From a checkpoint of a small sound classifier: norm layernorm.
Rows from block 8, named by matrix and row number. Rows with one number belong to one neuron. Each number is 500 + 25 x the weight over its row's rms, rounded and kept within 0 to 999. All counts start at 0. Numbers have three digits each. After the name is the row's rms in percent of the matrix's.
# fc1: MLP up (model.blocks.8.mlp.fc1.weight, 1920x320), inputs 80-159
# fc2: MLP down (model.blocks.8.mlp.fc2.weight, 320x1920, transposed), outputs 80-159
fc1.227 168:520474479478511506520505537468503483523447525470473486497486493489532485521490489482506508486518491514447503496500486517504492509425483455512512520561546470487508452474497523488492493498476495466484479503507516515468501448477449541502500488
fc1.228 133:478519529513499500482498499520490521513538498462518534508553470503490502514494464505496489494473506473522546488533480478459485509481501522470532492490528509454521443539484491520505523463454498525491525478488466490541533467484446471506509512
fc1.229 102:501478489494470547436467526541470534473457480477508520473468507498567462499485485493507496501499501491474481496490480471494531483489497456480524515516517483534494499473471518520487492505486484511516493512520495501479484464533530540505526471
fc1.230 119:473542495494549515512505482521504500468499513533481506554519499497491490491525522449524529545511489527485519479526445469500492521505521536510525486496542513505499498490535462528497464484477521503514499489485511510523485547464506455483506460
fc1.231 089:518474485504507500511488493456526470497506471503500473496488499506523507490479542506515459513495510527515539475547476475505465502490514492459503511498513491511523474523475471503509491500544480528446525494456516535520521525472523510491503506
fc1.232 082:507509475510491505510479462472517501508488492534492523494508535505539479534535529491524512502515505545520457468533450547476552482501521473474520541521477523497520532465478506504484515510511482550506512528495530487486491476490478508517533497
fc1.233 069:540510516487500495514492529510514454444483471507475483527529495528494463496507524476488520483505472510517503456542485503502473527510509515505535481499483491535497493468488529513516528525514481530466491468462486512509497479463521504527533501
fc1.234 083:502542504495495521551495526486525506496520493529482533526503522490526502492494519479494512530545490486499518492457527505457481534526540528505525531449551532489472521503489479501515491489504488493495481487508518531536503493467524453511550525
fc1.235 189:488487552485535452500514499483476516541460531472504480492507513495516508475508506510513487507470473437480543508499443510483440462484503470544504491508520474506482482448507493526494519527473483501464504471496492474480490530500510542486462455
fc1.236 046:489476486470501525503489495509470499499500536520512515527527521494504520456532491467519464521460490488462468528511502469491520544511484497476492469486498516465516462494466535495528517480550462497530498502465499532519485514542490540489523522
fc1.237 090:453520490497504519474534491473483545509480512480463497524469464511479511492508499500570496482509550493433498494520501461525514490466503475515527457557548499501479482508480498510486486434498483521473487500507528504480443471513497525482495531
fc1.238 046:475543507480521543500516528518494522535529505508482526503480517512468538469529499488514540502492532540540451472515469514516523504529501463480490491479508489471501468481505487532481488532476495515476530504498528498508509493538491492494502544
fc1.239 072:504458499500481514483474484519460478497541463497474466460492506502481523474510502517477503480460495525497536498507504503492482436480470521514476539531479455549481492504538518475472501524445486507535477470466482503539528518495507494508493537
fc1.240 095:527526428448529479497507524470528479478492488527489558468503516518508480528519517503564512469479496501470535490514507518498496488498525494513481506511492536518514525466466487433513504488527504473511533529457480471493487481481490513520479531
fc1.241 097:464516458481509505442446502460525500432493475483519497495557518518504486506497439474509494506516511509449460519523502490496497507466472490477511467508505494528495482530484520496522517509490492528498490473529524457492531508443506439531526471
fc1.242 112:492544489522536527514511499477501491483547524515493506509516499509513520486448525528499534538528493465483486476469493486547537502496555543525479507491523509460493495514501480509490520487491530503527509455518510514519455543471500472518538517
fc1.243 091:489500543479493435493520500526492491512465517500492461493493500490492458523486492511489499497473488478485541506507484496453474509536486463505513510509522490506436548549496536509538514497490477491468526497459452489475485528505511478515479469
fc1.244 242:495468545482519496477520477514495447454464514459526516485482498528473468515468514527543505504480505499522513471547464441492486492496503510512479502497488500506500510523509527461501524499459530512497503491496498498531486492476457494513523504
fc1.245 069:495523459473505531506500492505496491471485502517558486519516480523530489516485512482508488492507543523478534493476448509489500469512513525492484501527472497479517495487535520496464451497505504492483444513497514482528512515460545448451536510
fc1.246 230:501508454500506463514494525521496535494530440524514491523530510504479495498541466485513520536514487459489547517469514472481452500477513479498489520492527476520501474474537502489490500496511472497444514462477479490498475509507489503472504460
fc1.247 068:479470538463490472500483496485505526557454483523484496509515510462471498535496514528482515459500520527496526488518488495475497532528495471507495515503524521484474532512527506477491486493498487485470514506480521513494508496456491445517498497
fc1.248 115:479510505500480468507482494537500510546526491511489560510497487497471556459500518525475533494508521472465493507535494433484522446492494513503497501513486477444525491506487564505481499561505561532488509489472495531532518502478487503510481557
fc1.249 153:483494505478533488518502483538499469486462501508521507504485475508483514477554512496493474531492514470497489470494471472500513479541512508490489484503478507473507500550487489484509475528504495475501488497507493434511494503490523483496516548
fc1.250 159:481454500462505491522507445508481509512472545472494529506502510453551498479534516512472524475483476463482511507499538478502457503483476453502474546458500526493517451532506514497477531455481491491504513474504523537468517487482478499516481516
fc1.251 131:478501471496494454478518497480507487492480502494464447512485488492495511459508446516555480517500516459420480489529536488535498485501476508497513479512470523512502505507519515472502502514455520504468520496501487531494462423487495485498501473
fc1.252 079:471540535495523505545510477511536490496461478476518548486506520479561505486504484465518520472522491527487525528519469513494460523548494496483546531451516512528499517513474550528520514484450480486534519481474544491517481484471493498487537510
fc1.253 058:487491512526541462462524455515502517500465478479509522472512500527519457465535477506482504529499516477478456488533515509546437484481486463504509501505468491545535530472502508489462492539503467459474457489498482446529484473546502485523499541
fc1.254 076:540470510523522513487515545480485512529506482509489504531500487512514453514569518484509526452537499488437501492555487529546492543491477511512513490544523534508530511476489529514483496499460454500490508485505517562489537493452516495514478543
fc1.255 172:524510525500459500502468542476497500486551503510467469519551503508504534525484499536473540521478501480476515491483484494497487482509503482536491461493471474510508516489485504508497561499470487511508500496507499450498494495508478477501500485
fc1.256 081:503489492517510499467493442521485506499530502525498486500539477496513494472511493465483508525468475475469447538514468506506499517535471521502517532487518518471480508505470529538503484500540474484470511466505544480504509466471467492498499459
fc1.257 105:523551489442508483521482511479519490535525488494474483524538477484520519477491475506521530496502511505473515511497482477519455526547499513508481469512506504490481485520493520473475505481516497475491554506518500492506525544490480500467496531
fc1.258 084:495478517500493514472515511480516489503463488489519475531444507511479454500491478480505482480504489458524505449512500497476497512540509494465465546515551512485467477535524481490499492437482550513498528505504476541503491478511459470496511460
fc1.259 079:511533512470496502521510485479508523466504534517471520483512470502506534523455487510504525527508463549473485492452516485501500505549530513521475530472519487500487497494510464522493466477528489517518514485524507512550471572456512451509538520
fc1.260 093:501504519495517542495476491487516500538525488447514506478522524461478498495487510518483490561473499550469551494516526511537518452503505460491526512480508522472481459526521524484533491482516514528539483499476505509500483545485498508533505551
fc1.261 088:424517472464537489511485530512501482486487493500495497498532429471529544473472538474535478490517491519510530508515507504487549484499482452461516475479490493516526529502500514490499518524549462496508474422510506496540517539510487502507530508
fc1.262 144:487506467493476539516472494497492464500488528486487501500493498499478502490479476474510504554524509488500535487502508505514501498477514493503489489498512499489527475544469481521509503467460536494498492499511496488553455513478522456489485493
fc1.263 103:502540472439504494520469537490505521429517495550489537510500514527468500523488552473525542499508502523462518485487451493492497496470540527490506520518526542436508488486522485451508461479491510452510488517482470445518465503450534505528475498
fc1.264 066:485477471494467461485523494512554496499466502494527499472543495460505492509539506477529506511492521506496505475546487497470459487510504518492515487518481500548511493487487526501460492580476451519484542531490538487490487470525549518508526518
fc1.265 070:451506478519485502487505466474515498548500501519478532515487524514473525498491452461549500517502516473496470507516508499466498507556498495483521484513471438472492521482438488478494428488489473502501470457515499526463520478464513522507508526
fc1.266 049:515509534513480471464515470524489478511493494512520470524465490485533467525470463519510515493496520526468492528489513503532523474492518506486460515505500518523523497497494523478463505462512497491511462482475481481513476482513489466496511522
fc1.267 085:491476481467500508493492465519529496494477498500457526515493471494527486491458456533510483501534517518522507488492506511466523485456476518521527442538525479509537525517477502491532510504485514499465471493500439511526503458430539476541505544
fc1.268 132:506506482499479495472496480458480529524532524474523456530505491483504471496505503517509484530512480493487545489516478484511527468521511480536501509525508473545541473480486503488540503543514495517464461462501509518496517483508473504468490490
fc1.269 145:513483454497523477521508501538468468477479525515511484531502474461490529498508514465469474467481513487501436488526508535505503511502520495507515482501532507476525514514493499503498476489486499507545489510465497476501501468524520483486493526
fc1.270 143:477504530499506454472529481528470507477501494466530500529482469487471495500522523461555463512497456529557527475512478490482491509481467474499529489510488452538491502490507475493478461513505487552497466471508499487505507509501523515469517492
fc1.271 097:517502487512534514523503507493517534462538497531468507482476532500472481526506511512519490479476472466473483509519500528503512484494484450485511492528534532472471494470497505493505488441470476516502512498464489470541480486505534471484528519
fc1.272 082:478546478436497552525484526481503488462466507473483534512465489521514490462496512515512556514537500548506517491518496477541509493515531470470491527513506477531519531491499517511507451509524514480488503501452492551543471534483497483498513512
fc1.273 049:463554488495468515530498492508521519508476495474539529546460533479495535530511484492490485533455483526542549482514497499480481453512491532491499538475509489467548529493500520499507528493511533499473512502523466470530477478460520532507530541
fc1.274 086:480514512493499513453522513502488486483505513474462477506521488463484469549508454507547530508507531474516496504508478543488512514459497474536539480509526496523506456450506493515446483448552503552525512494463535460488496522497510496505500497
fc1.275 090:459474481470493500520498526533524487472519488503501481513490543480451506507456500466508506509480481545462464424491480516510455536505492507475469541490531507520478516507497510531467495495491530501484500506463513543506477478457522479522501526
fc1.276 079:522538511479484503493519469504554497535472538513493468512522486476544474501481466492504487527511523481467517508495462530520476484472476443521535480539501475487470509506496463499500474510460465478466496489472499501542520505519506503523499467
fc1.277 063:492508479496528488500500519486536530516459513502460496490490504510490485492506476519561488529487511493507484483524499502491492492506518451514547540544510450485505500501526529522534475531487476511474476499494492533503463486489470497462493508
fc1.278 166:495508503482482495523470464538477545496453516495468484472520526487482511474499518543481487533488534507483530516487477487536453452503501485527485512476485467519452489495516559485456538523500518489524512481518536480506498530495480445497474497
fc1.279 067:501552470491482516492481481485492527486486507491496528540510475500517501534500524501471473518504528530473492515497515509538534544532474523493486526470481514506534497487523510514462519516528461495476513468527521522508546534502516520482508486
fc1.280 091:470483476470499465509532495464501455501535541517438506551539453473463491517482483501530511464522498496456513488484511479483460460480535506490525480547518485521492510546511496472498504494497494496476496495466513491486485507519507503471505493
fc1.281 065:473473486499497469481509464475453510495525500555531511530552520539502507529493533470489516504495480480483486509452505500482441497506471506482492501554526493482447517471495507503471513489475468457545467487486504443492471518523528514493520480
fc1.282 126:526517526468475498514479499511498545508523506512447490479511513498528497464508535473521504469473510478453526447521468466514530473540507530534492476522463489519465497513474546464475519523507462482516489489480475525515544488510467540476438526
fc1.283 081:531509532507542490525520481475499535506513525521517517549495501497529500542494459528485533472485535519507524513549516528511502524488520515484557499470547486479487510495490512464530526509449500506501497508514465495561485523455468510491523496
fc1.284 046:492526523489496513524527470474514515495511516466488513502532475501544533532495484484490470459511520535527530530515470509526465504517490538486551517524467492535531470532528502525488473472510520531519540530456502499493472499487500551529505501
fc1.285 071:480502468478490483487453506518489478490487520510459521504475463485462503479533555497462488519528526488514537550482520493514459559484523501510461542504463511511553494512486545476491489547497486507490506494526487486484513448556490472503519523
fc1.286 070:471542538476504490479524509441544517520473531511534485499536521508497525537532498483537481517537538485494529475541451509459536481517522494524499550511482486509518529542473533469507492493520495505494537514461529535554503498489510536502511526
fc1.287 071:492499465497529431428529492503495541505500484515542494510491473515497501468524487491534515505509537483492493512505498481511528470489490491541503486526456501509535490500544520538482468505489498501519480483501474545500481550441502497479516463
fc1.288 092:538483492492465470452511476486499482473460512504542455485500497487486504516539488502519522487504528474513468474511470545468478539473516491521484474472530515485528477464470539498479526501473499495483518501528572518501530509475506486518501544
fc1.289 102:493505504515514470471495512485497445448486517463526453512484537520490494520466498508512518490473500516507501488536499495508443474484482523455469522471455507469478479482518469502465504496508517534509516491446487540497518516462507500551482543
fc1.290 085:469469490505521540476433490509511488473484486502491531498488533468500511509487493522518519500493502500522517497529529518517523498505476493508502527494536516530449472511522526522472472501483544523483485487467511509495463505495475502499520515
fc1.291 116:521450519472493439481521524506484495492475483507505410489523482486493511546484520487514485469510481535519523513497487456476477517518463488479496494534506490495478517550475553510521530501497472462495478450479462495485512503508477520451443489
fc1.292 081:471494490511531524502457506488541514520478453460485472493557473495512528496511504464456484505536500548457515493505501464500487485546502484443516524534513500498476492525525464475499518489518501471503533472492487489464506450527498516502491516
fc1.293 126:525506532524544505554535501513505533492546534502483575530526522499523502516466461493465535521538513521503490497468509508514453484497503515507509528500509500459505498491503482493532499432460513498521488501471485501514481533463517485536513474
fc1.294 096:512495500511500479517492498497518485472519511470487551518512495513528515493439469511485501533527515482457495492491495514537481487533537498502510502463493480445503499506512505489494479442480527504516525485477504501514497554479518495537519523
fc1.295 099:499575498502506467487509497484560443505531471491490551485501484473515511481488532528513530500473513535464464525508485463497483511535503523501505516505519506517485515536486501468467507496476474479523507495463528484484509524499508511499488526
fc1.296 113:523457480467520484516460518524520511485502447529519426487525495519469532519526510511519495522473491468480485462465489526499489513470518460522496478494497500508511469494522511464498515519504444459495499495526479514468480453513483509495511503
fc1.297 096:526463505495486489483497467523470509481552498491491519463485486497522506483509500529553520501500502494499479473508528499502474488499509490486475528486518507538486517553483538466511537523485512503506520464501496501499492525469500469521490555
fc1.298 137:467498529450494478530501500544501490452496530514514497521498511519510512531491479491483513506508488510482463475455476499487422526491496464473490516481488483481470503531493484506480471474490530444529494487468497502481475491521498506490475534
fc1.299 082:483539470498487491522501498520487450470487514499461496532520496514494487481525505485474540496505533496530515443503472536477518462454506472479504472508507488486529516453458520484514534488472479501490524501501456487501507479482555482515475501
fc1.300 046:519516500477514504488508478531514505482540472492522541494462506469507513481468460532517464539530517477527504531520513474459467527536515501514510471487477479534509518481508515516486483515542509524475492507494519519474481507518518538535490524
fc1.301 075:472518551518538481525506528495520492479515554497508496527514488459535498485497467531516503552521509473511523516507510484467456497498540511501492505485490529475500490517467501504511488500500464507521516482513482485488498507503545475551483519
fc1.302 080:493497491497495484472501475505522502496499490515532480484466514550498514539548549471514449507518508487485523535491482473556495508497494451496506467494453473493504529486512545480495474503506480486524489503500486473467482457496509520497517480
fc1.303 069:469478455511499524488526515520530550469483524467546478474482486478446508513519453483540460529519468475488514478518518499451516496460494454492486486523522499505484521508530506499514515482467471540476490506473525505489490497512492453483517526
fc1.304 081:481526485456485532512503507519506474516527465486483492503487461484500471509460521481511493461502497528509507500481510504484522517485480485474504511495500510486528503488465473458497507507492480507510509509504488527519509552473515499521570512
fc1.305 082:501534522508508515469520510516468527504524528480483483532548488477513499508476484490494494510473503414515510515507512519507475507488479430469477469482517477502444544467474510502470536486505462463494533498549538469483514515503492457495470513
fc1.306 087:505512459518462477456507476549473492508531488536493510497495490504526538488530499470472510486463532498518464512509491487462511485535503532492561475529494533497519508525500515494520472450496492508530543451520519558502521496501536479495518525
fc1.307 075:525524521488497490503481463545456510478522465512464510485546499511533510511470487513482532452454487507480465525492492530455468496512480491547536505516487427508499461527470524525478491516492489523498508484493482461508498480508478522454538498
fc2.227 186:541499518463461525524517522475449499506551465526455519464493528500493473499506488530518512511516491546473495552482516497503485517513490536512498507536510508521469522542500466484503492508466500500446466503476523506490460503493510472475496481
fc2.228 154:491521517455523487475508492502489482488498493506496509497504520512512538482453537517470509472514511508542497561464495523498518511508527487475461512479487494483462472466530479515528447478482508485429479552529486467518483535510507480476488506
fc2.229 094:502502494441480501525502456471493499524515468482491501509536510452481505524482492525474482541504483490481542511490495529517457528462505527509491533510530516537490438498517495480526500513472506496531505520489535523526471510483537470439503481
fc2.230 114:510500524479457508485518497513468485503513498512502493469466521517476499514473475491475494437521518493503542523447570478507516518530494526485479488472486506485449469494529484488521498522523537466483509489477520493514496492578486536462474479
fc2.231 073:495502514483474513493542479486507508500543472497513506527460524492498521536498496468504523532492508484538496558507480476523531534533492516477457511484541516503454455504490440515531467484505515524500455497502508517494480510545525491495495516
fc2.232 081:487484540484553520509516490483513534491516524541497519506502508520501490504494503491461513490507483483461503505459501514497482521544537495491510497534495538510468478484504507494509477455507539500486538526511519523484508498500513526510534457
fc2.233 061:503502503467505492490510498489536484458505525481496499494500503509505517500510479520454511519529499533501508555458474472479514531468511502500481498487483506490500466464503454496461493508520511448456506554485500556496476487512528499530469509
fc2.234 096:507485528496476510480513494505490497508507485545491467467467489487481481544501486521486507471475475509519493534475515481539507496515512510456467453502472506525461477488503513459509514511509533474452499533502532507508510491573527544478452453
fc2.235 226:530489516490488469465516505497451503512508520528507493501525504502494481525502480520461477518554508469517508552478498505506492501486499521480451482491543537473457500458514511480482506478475518477485491512531500492526486521503482444479511457
fc2.236 051:531537489507486507539474515457507534512500514476498515523505507496504536467474540469523484464506461510523477521531538499500521504473533523537488468475530522491522466509504512464515472516461509486480528514518532487490528498467511520506509508
fc2.237 100:508493464515478557482495489499522500487503491488449552475506498488459522516507523479428535466517473491498515574513484510485503518518495506494436498516490528487509484509491490510523527529503521477474513497549544540523462543481526482475484504
fc2.238 049:490522470504486538533468508488498515477494534481527528470524465464541475522494538525473485457487505524481475532502511507540471509468495483509534501477496468523485470542506492466550530454516498468474532485485510480544487530483474514513513494
fc2.239 061:475508532516461535500491487464524519477540513541515512495514510485504464497474503504505480475514476534463517506489496481456505496550503509518474453522517501521451533527481450533482498487474505501476507499506513535532444492508497504443525494
fc2.240 087:507466538541507483514504487475530502500540498501453496485504519513494489523511518526450467516507473465494509534500514468503513538527540487479449476461544519512482469485518489505531495515451514483477464504519521520521527530539563502488495470
fc2.241 108:545531499461473483523502493501463484487569539496448484495543531476534450558485488532497484500482499531533484524459549517507490528522483528501516512500495492518481498495494464496496484510527485537467502494507507494535519496521528474524496451
fc2.242 126:517481527480454526481511501501509498513482466546496484463469527505481489528510480480488502466501498512527520549460520480518497542527503511469455477459502496545473506477506492478502514533498494469446472544504521498503513469560499518461452469
fc2.243 092:534498514504494476490489487496496505500509514469492508466488489530510475519536470553458486485532493477480482547468513519515465518514514504494419476500534509475456462496493524478532476450464526517473479523483502489540490546496468453531532482
fc2.244 283:483504517488471490540508464493496520463474481512473522457505512525476492518474475509526516542474507491509484559461485490466481547527504534532457504482493516475501498543484549500499485472480542501494480516526491497534471509478520511524529524
fc2.245 062:528479530479478512497499501515507529480514531520482556508452501541472442483461515508498474497514462487504488506491531490511535543499544480469475494496489562525457490480491505464494486525500498519494516513510502467508515479516468478462452479
fc2.246 245:518486531489473474506520505495532516496519475535507506494483538512488445549506497490517515489506494464487537549467463494505533503499530516468471494487503491472431486505539485477506514489500487508543516521521496500537504519559556539508533452
fc2.247 059:542520507512476497489537492511508484452499469533471475496461494550453501512508491507523514482535482492516503492458537511489459562529498548465497480516511492515460483527522514451530461494485521491463499577443515491507491509542542529477484493
fc2.248 110:498532466490497505513541489520542522521495521472500487453483533559448533504536519562442488461541499489512508520462508511478501531479575506500503454499473479515454467488503470529516512495486487476485489508509532483531490533501487477484515517
fc2.249 139:507483513492462507502529443497450494473451485526495525463472545489449491535485491514492511518507498512516486528467454479524494498507512517537466473479509531488468464501492503476527482486501509514465482508548525483516500492515536508477507501
fc2.250 180:526501526477522517459516504487531500502529472500484479481520495475490488519474503505457524526529462516486525544470498494522471508478551489502488516441530512493486502481481489475495516507524533517460492482488485481513490540509501505500512494
fc2.251 130:539516523473498520492576476504487491510523509525519569489476504493445519456514523495502540496522501509490514543472508485471541509473477528497460505489535507533465516495494467481492543491489516530444497486522512522506453504528494484507454474
fc2.252 082:541528516485501529524520482453517509523501504495453523448500496464487499510509515509468508441538496497522457509437506464520475496481530465457468469483524529499505467528459502531490502505487501456467513531469506469526484513518496547503540474
fc2.253 062:480505478481483522524508508519511529472484520481501490492530477515440512484505496524475455532506526495490527549456529521525501507492539511494494512524518504503494440487498500455538463480467489475498499551483486467539515473518488502506499481
fc2.254 070:467541541480511526545516538531502493512516504475478494486504494485485484499484487455490493471521498490496515528491490529480521514498500482516464511488495521503515479487496534489489473517465480486469539526498490522512494538486468509471513478
fc2.255 199:484498495510496512547504508489542521476545492537463536451498542469497490546518509469511494498487502484448502513475499515537519501488536509499468468465523530472441482518495473499498474492509511508519495524530529506526534520516540526504533492
fc2.256 060:513499544456500497498493497517500482487526476526487508455473534483484506534465467543478501498515532505497463508470532516505517517510530518452454501459493515488503495489497515503491545508455509526494504507493543506519490523527492522505508506
fc2.257 085:512503499488475522529527504486497510487479499523499566499491506530499489527472511495480540435529494485541489526484517496486465494505526516467472478451498531517480502469512501514524532491458538443456476519502539485535483516581531506483455453
fc2.258 073:514506536481469508511489500519514560495521479521520532492522494518475493535499514514516491505450543478491526556463510477501528548492519482522410462496476509495489478533498563474512508514487481498496475534469540524523486488573511528523526539
fc2.259 103:478495524494475527472490508522504489495514481510479504469455538506471476526520494484465511462495507484515506548471524478526504493522518525468460465470505505518449491469509515449487531530513512467443503531488530509511513472550511542467457455
fc2.260 098:524515512508484553529549502482498507473529501499519531476476500516450473540463504499455511475510475520483492499501498517516467528510485484490456460467486501500460518497471475484508527496480532508518534529524553517484441504533534481504489516
fc2.261 101:519469531502494479487504534493478483491533480458472463451495477472442490555471530498473503534542451508533508524469543524526499551475511538467501519457552487468483537481516489457525501461503512467494518506525518493497504522502524467493487466
fc2.262 169:538510531505501525487521487500473502487487489502505505465472556526503499535512502508482512469516479512516490522454532478533513526547532536465482475488522489516437512453512476472516493506514495461512459520499511515475521491554519533474465469
fc2.263 109:518471508510481533474519509493526482549531514476470502453467540512505521506512474523475521498491503496544509536474547493518517515555554514475452463478494519556465490482483508500498513520483519502462514514495522526518526506561484516481502496
fc2.264 063:514497520486506495562512514467461499475532472458482536519537465462490481508483535468466476515529489485528484474464477519502482556489515530527510512507476491468528497480485527487519504506476489528479492516529538521512498485506481464507567496
fc2.265 071:506472532476505540527499513514508509483500491518459493477478496500506475517513535549456487496502516495533548504461549481523502525512506495484484486524498504516451472483518473503496536507493519492491473509508521519506518497551520479453482446
fc2.266 049:521549537504500485532525536496468529509515514467465540530472467500533506509500546496493500527525466540515468466531532537491481509478483460464503532499467484491512499512499534489509456474463455482481502509475485482535545543529488533473483521
fc2.267 072:505518538498522515520494515518468483450533485506503498495507540512517466514514508549519509492525509521500483512436498474498512522504551497524500467506547516497484484478508473476510510542505477468498477506507479500512505495568506483479465513
fc2.268 141:472551532497493564479506498459516466481541510455508520503470506512512475507474487530455495513546457428483536488489545483513519512478572501510463500492536472527476482469504467524526532525464518491531495508510549490498469528529512513472479512
fc2.269 132:536505518504522517444522500503521484492486502474496522502495522498484505484477501515463488494531504519479461515482502483469504476500504491498463491478484542505450504494491493505558497503510496521481491537529574507520511511530520480471502474
fc2.270 153:510518503505492488502545510504474448498493521515490515528488491495502534525508500503465491530518512443506502531487463437462503503520562495506448487445519516458494531493498527461530490495504480503441517548508539503508501512519531473474508502
fc2.271 098:506523526503490541501467531504488512461539461515461522473460550507519478489530506513508502502538499513521479503496516501507533531534565491468472517489507561468468489478446483495467486472484488519477493527494507503499491512514553508495502459
fc2.272 071:496518539465473491536508496461467475521502509485500472482511523479486479505501453536448510480492505521541501517447538460499549541543466506506446442482480524524497499518511465499560535500503532459514470522497527510479504478535484504504509465
fc2.273 051:493527527514525530521526481517544513489478513531464483482472469537485482497498476532514510501510519533498447506518494503511497516526519494483475477463475534493518468479517486543460474466445523481514543523564513494513466487480526486511483468
fc2.274 068:485507514535516505463529487476524501494535525496462507486520533487465494538511518552468487469514451492490490523480509490539486481524543558507466504437508542470478487456498504471559518505491521520465490504518537525530516522527506555501534495
fc2.275 083:492495516497507513528482525491517474452525474507498508457488501523504435530476491531486526491496472481549469548471490511482538500511495507470504514462530498516484474520498518470527476459525550481457483530537511501486465503553514521494539486
fc2.276 076:508468522457478526487534526480484490504533476460530518496479514501512483510477482519489497522522522512474504541478492504534500539517536512482447474480509563504468513484520490482520500477447532501467518540475540491511507466535482452483500450
fc2.277 092:498495484481459525521478485499479502491520464494462499478525514513463525528475506493479520474521489515496501536485542481517496477500488522489497499533513487487486455485460496521453494476468531462445484508517493490513483486535527489503550503
fc2.278 184:509493510520478492492529490513545490487517501480487491464445502538472448523480480538467506470526530512524492510446518478500505519546497486478480512454490491485463498458514454522501504479496509526478467518502553463532499524510511499490495456
fc2.279 072:533523539465523529449540546489498465515515522487485481460461500465500494565476543511475480508520502480508488473460533499503527471492552486505469467464501550482470486519493513494537491442467495486500525549541512470519443509514475497466510474
fc2.280 079:558518504476480552491534485520506520490497485490476496522529503500510518494500515516453486519520493511492561528484525481500487500496509521493487512453532478510490475487478529458531482520503499514448482498550561486470460512533490466479483482
fc2.281 064:538542525533525525481510486469535476506490515475489537464467532524522483558508497468519525483530481491492517539493490480482506520548484503476443523490467483441474493456511516504506499480505512488523499509541513522505489493517533533513482480
fc2.282 140:468496508487499480516511530513532470498510466498496532485465542518482481513511496514511546511530459493498490538504524503468514514511548547503463508509495470439459438486498470499518499521502545462490528509518531486523495526512540493482489486
fc2.283 076:488506510457473516514510533504496498516519471517474496456453513493489450521506518512527507525527449503520491552489516500520482506510510518484452495469477503485477492501524468454489511474509513496445512526493531511479503471566553523482485476
fc2.284 048:468515523514464506523496464518498499519495522540479516472491536538497531539458496474460512516473527531473506475514529523501497509471462467489518533493522528524512499503542486466545467495543491522497522504503494507534513495504474485470496527
fc2.285 063:524533491488482470500484506490508458485542500488478518443453532552498536506538480488465488484477516495483487525472552513483549497542505510521498478487510472476470475500465468509515504504451473499491463496491495494508517493539532495493500506
fc2.286 066:508491549513497518540499489486502497510490520497533535514440530507490493519478466495504541481507552529487532515478513531502522520495525485481463453493539529527454499506475486473527466508456545458510464497496499477482452508543479465513467539
fc2.287 102:543478521460449498501468517455478486488542482545488529541495511489504452505513535522483535515541485474530531550498533453490535560520515501477471460507549520467510526490513501475514461472506437514461466515512514485497503517527472499492482479
fc2.288 083:538499525451529509522496502531469491515476498505477515481491517520488500522483534563550485493488516500459540532458520500493503522534529517521451487524502499497530459491472469486472520428509479498488463496468507507475506546520497506473454516
fc2.289 120:508489529484501532536489495519481488481519523486497517508484491479493447515450468522520494497491507496505495526443494464498499529481503529486492504492520480502454509482539463444505513462530544497503486540486543501525471498542518506475536474
fc2.290 093:533515538483479529486542520517511479480502489491497513503512510535465490511514508476505530477500514501494480529452505454475484508549522538487478506518549520512510503500529442484496540532465526457465449554514492515530462523559537482469495476
fc2.291 111:551497509501452504490500498504489496470559472540469534486472514543516490556524477521483488482505488465508466522507549501526520509541458537480482511455505485482469493491503462467561494498501504514465488542492514504523485486507491495486475446
fc2.292 073:529503524489484551553495504508517527454470503466497545480453565534481478516478535439471512528450498480503490471478512494515528534498469515537433489455467514507466430525461546492527509488465559456493524540506512455522469534530509535523518484
fc2.293 139:524484503488477529466488530496492497495494470538472466450459476505483449530523494504479518509497478488537515548497530486513512520515531511454442492455502520515435485491509490454493507527519514497422519509492540501531497493559529540456482491
fc2.294 113:521508496494465546479489522501485514513516492544489465448471521510485453533507498503476496488511486512541486531471530469495502516511516508479451469490482503535446483477511482485513525516503500483456473510495534508520489466566522534467470453
fc2.295 092:494477509509517523529510478484495504522524492520478545485533544499514507520478530513504501483522489501530517532462478494482478533466549500497494492488532505498490525506501478481486491507523548457488489563506509530497477558517522508466543508
fc2.296 087:496483510522475552496511503528501525509544478525487526508491514524477476535508495514516529471518455439467495531495501456542507487526571526467461505433517541500446487527502507474508501477466541527490514531456537496532475487554502488492533487
fc2.297 089:553487538506498567520536513498517481524513460500481491469480513494505498530491464523454517540508476511481537539441531470506490490555543523499492510478502478500441530481497489488507507533502551440473465538501563478474469525553493516476453486
fc2.298 107:516487514534510535481476494474506517497503506539500508464464490479471493513504511491474515454488488499522504532515490503530549506550545506451465451471505526512458506462546498460532502514501532483472468510508531484492492491576515522484536471
fc2.299 074:474519513520489552499525520469505535548552483506492537492485538495511520507499496520490482522489460471470485535477477503535545521534512535530483475473535531524489511497505498516513511486513467487509447517487517530466495476554516511481503496
fc2.300 048:507502492463484459516469521517477493530469462460484497504515539518491534466462539502497473477515518480540494473472509516467512501529478513505530516465521505495531464527468526485505502466480529524470495492501496528541531481484466475509471495
fc2.301 083:485522484463482543486493531518496509515463515539507478465465527510464484523517535502512525455489508498492495533492529525535493500518502494454452488477491509521448499465504489447478505509482533475453495539511529488527499484596540541457498488
fc2.302 092:485507543545539521521535506509511491512501493523508550514435476537481497554518486502504517474516507460490530512506510522467492525502500565536452460529528535503457500483528472527486464518523504496502511548486532539513455527525539511496515531
fc2.303 061:463494559524490485492499484534502533509534487549479473553523526535501478515513496484485543496504489499496534558458532473484476523505569509481489498472506516507512461538483492465535477522507494509550481528527504487558495507517533529474486496
fc2.304 072:505520486446503537505534486468504519476498520532482478517495492493498487546456529519510495475538504554518539511456514473433473532493492489481492460476529525513501514492485453535540496467465487515492508555496519508542446555494518459491466496
fc2.305 083:502495491529507530507543492511512511495499490492493472465485542486487487558534505527499488468503502526442522533459507495514511507525535507483463487454476497507461516465498516476512493468526507508480490516501529501510477501543565497488506502
fc2.306 066:509484513520551473481535556492487516512516483495449526487505507499485491523500520486524476527510531485526524515475535507534478558476555506461458503440483511490472480500514473468515515513459493480457543539488533467501485480495533505508515501
fc2.307 069:544496530465464541520545482484496467497503508500456474466500501517533507541472498494459501466526475511468501479482527520526506528498484527509459503473535519512434487498473487458476538485503485465486475480547530499545506484544566480479522464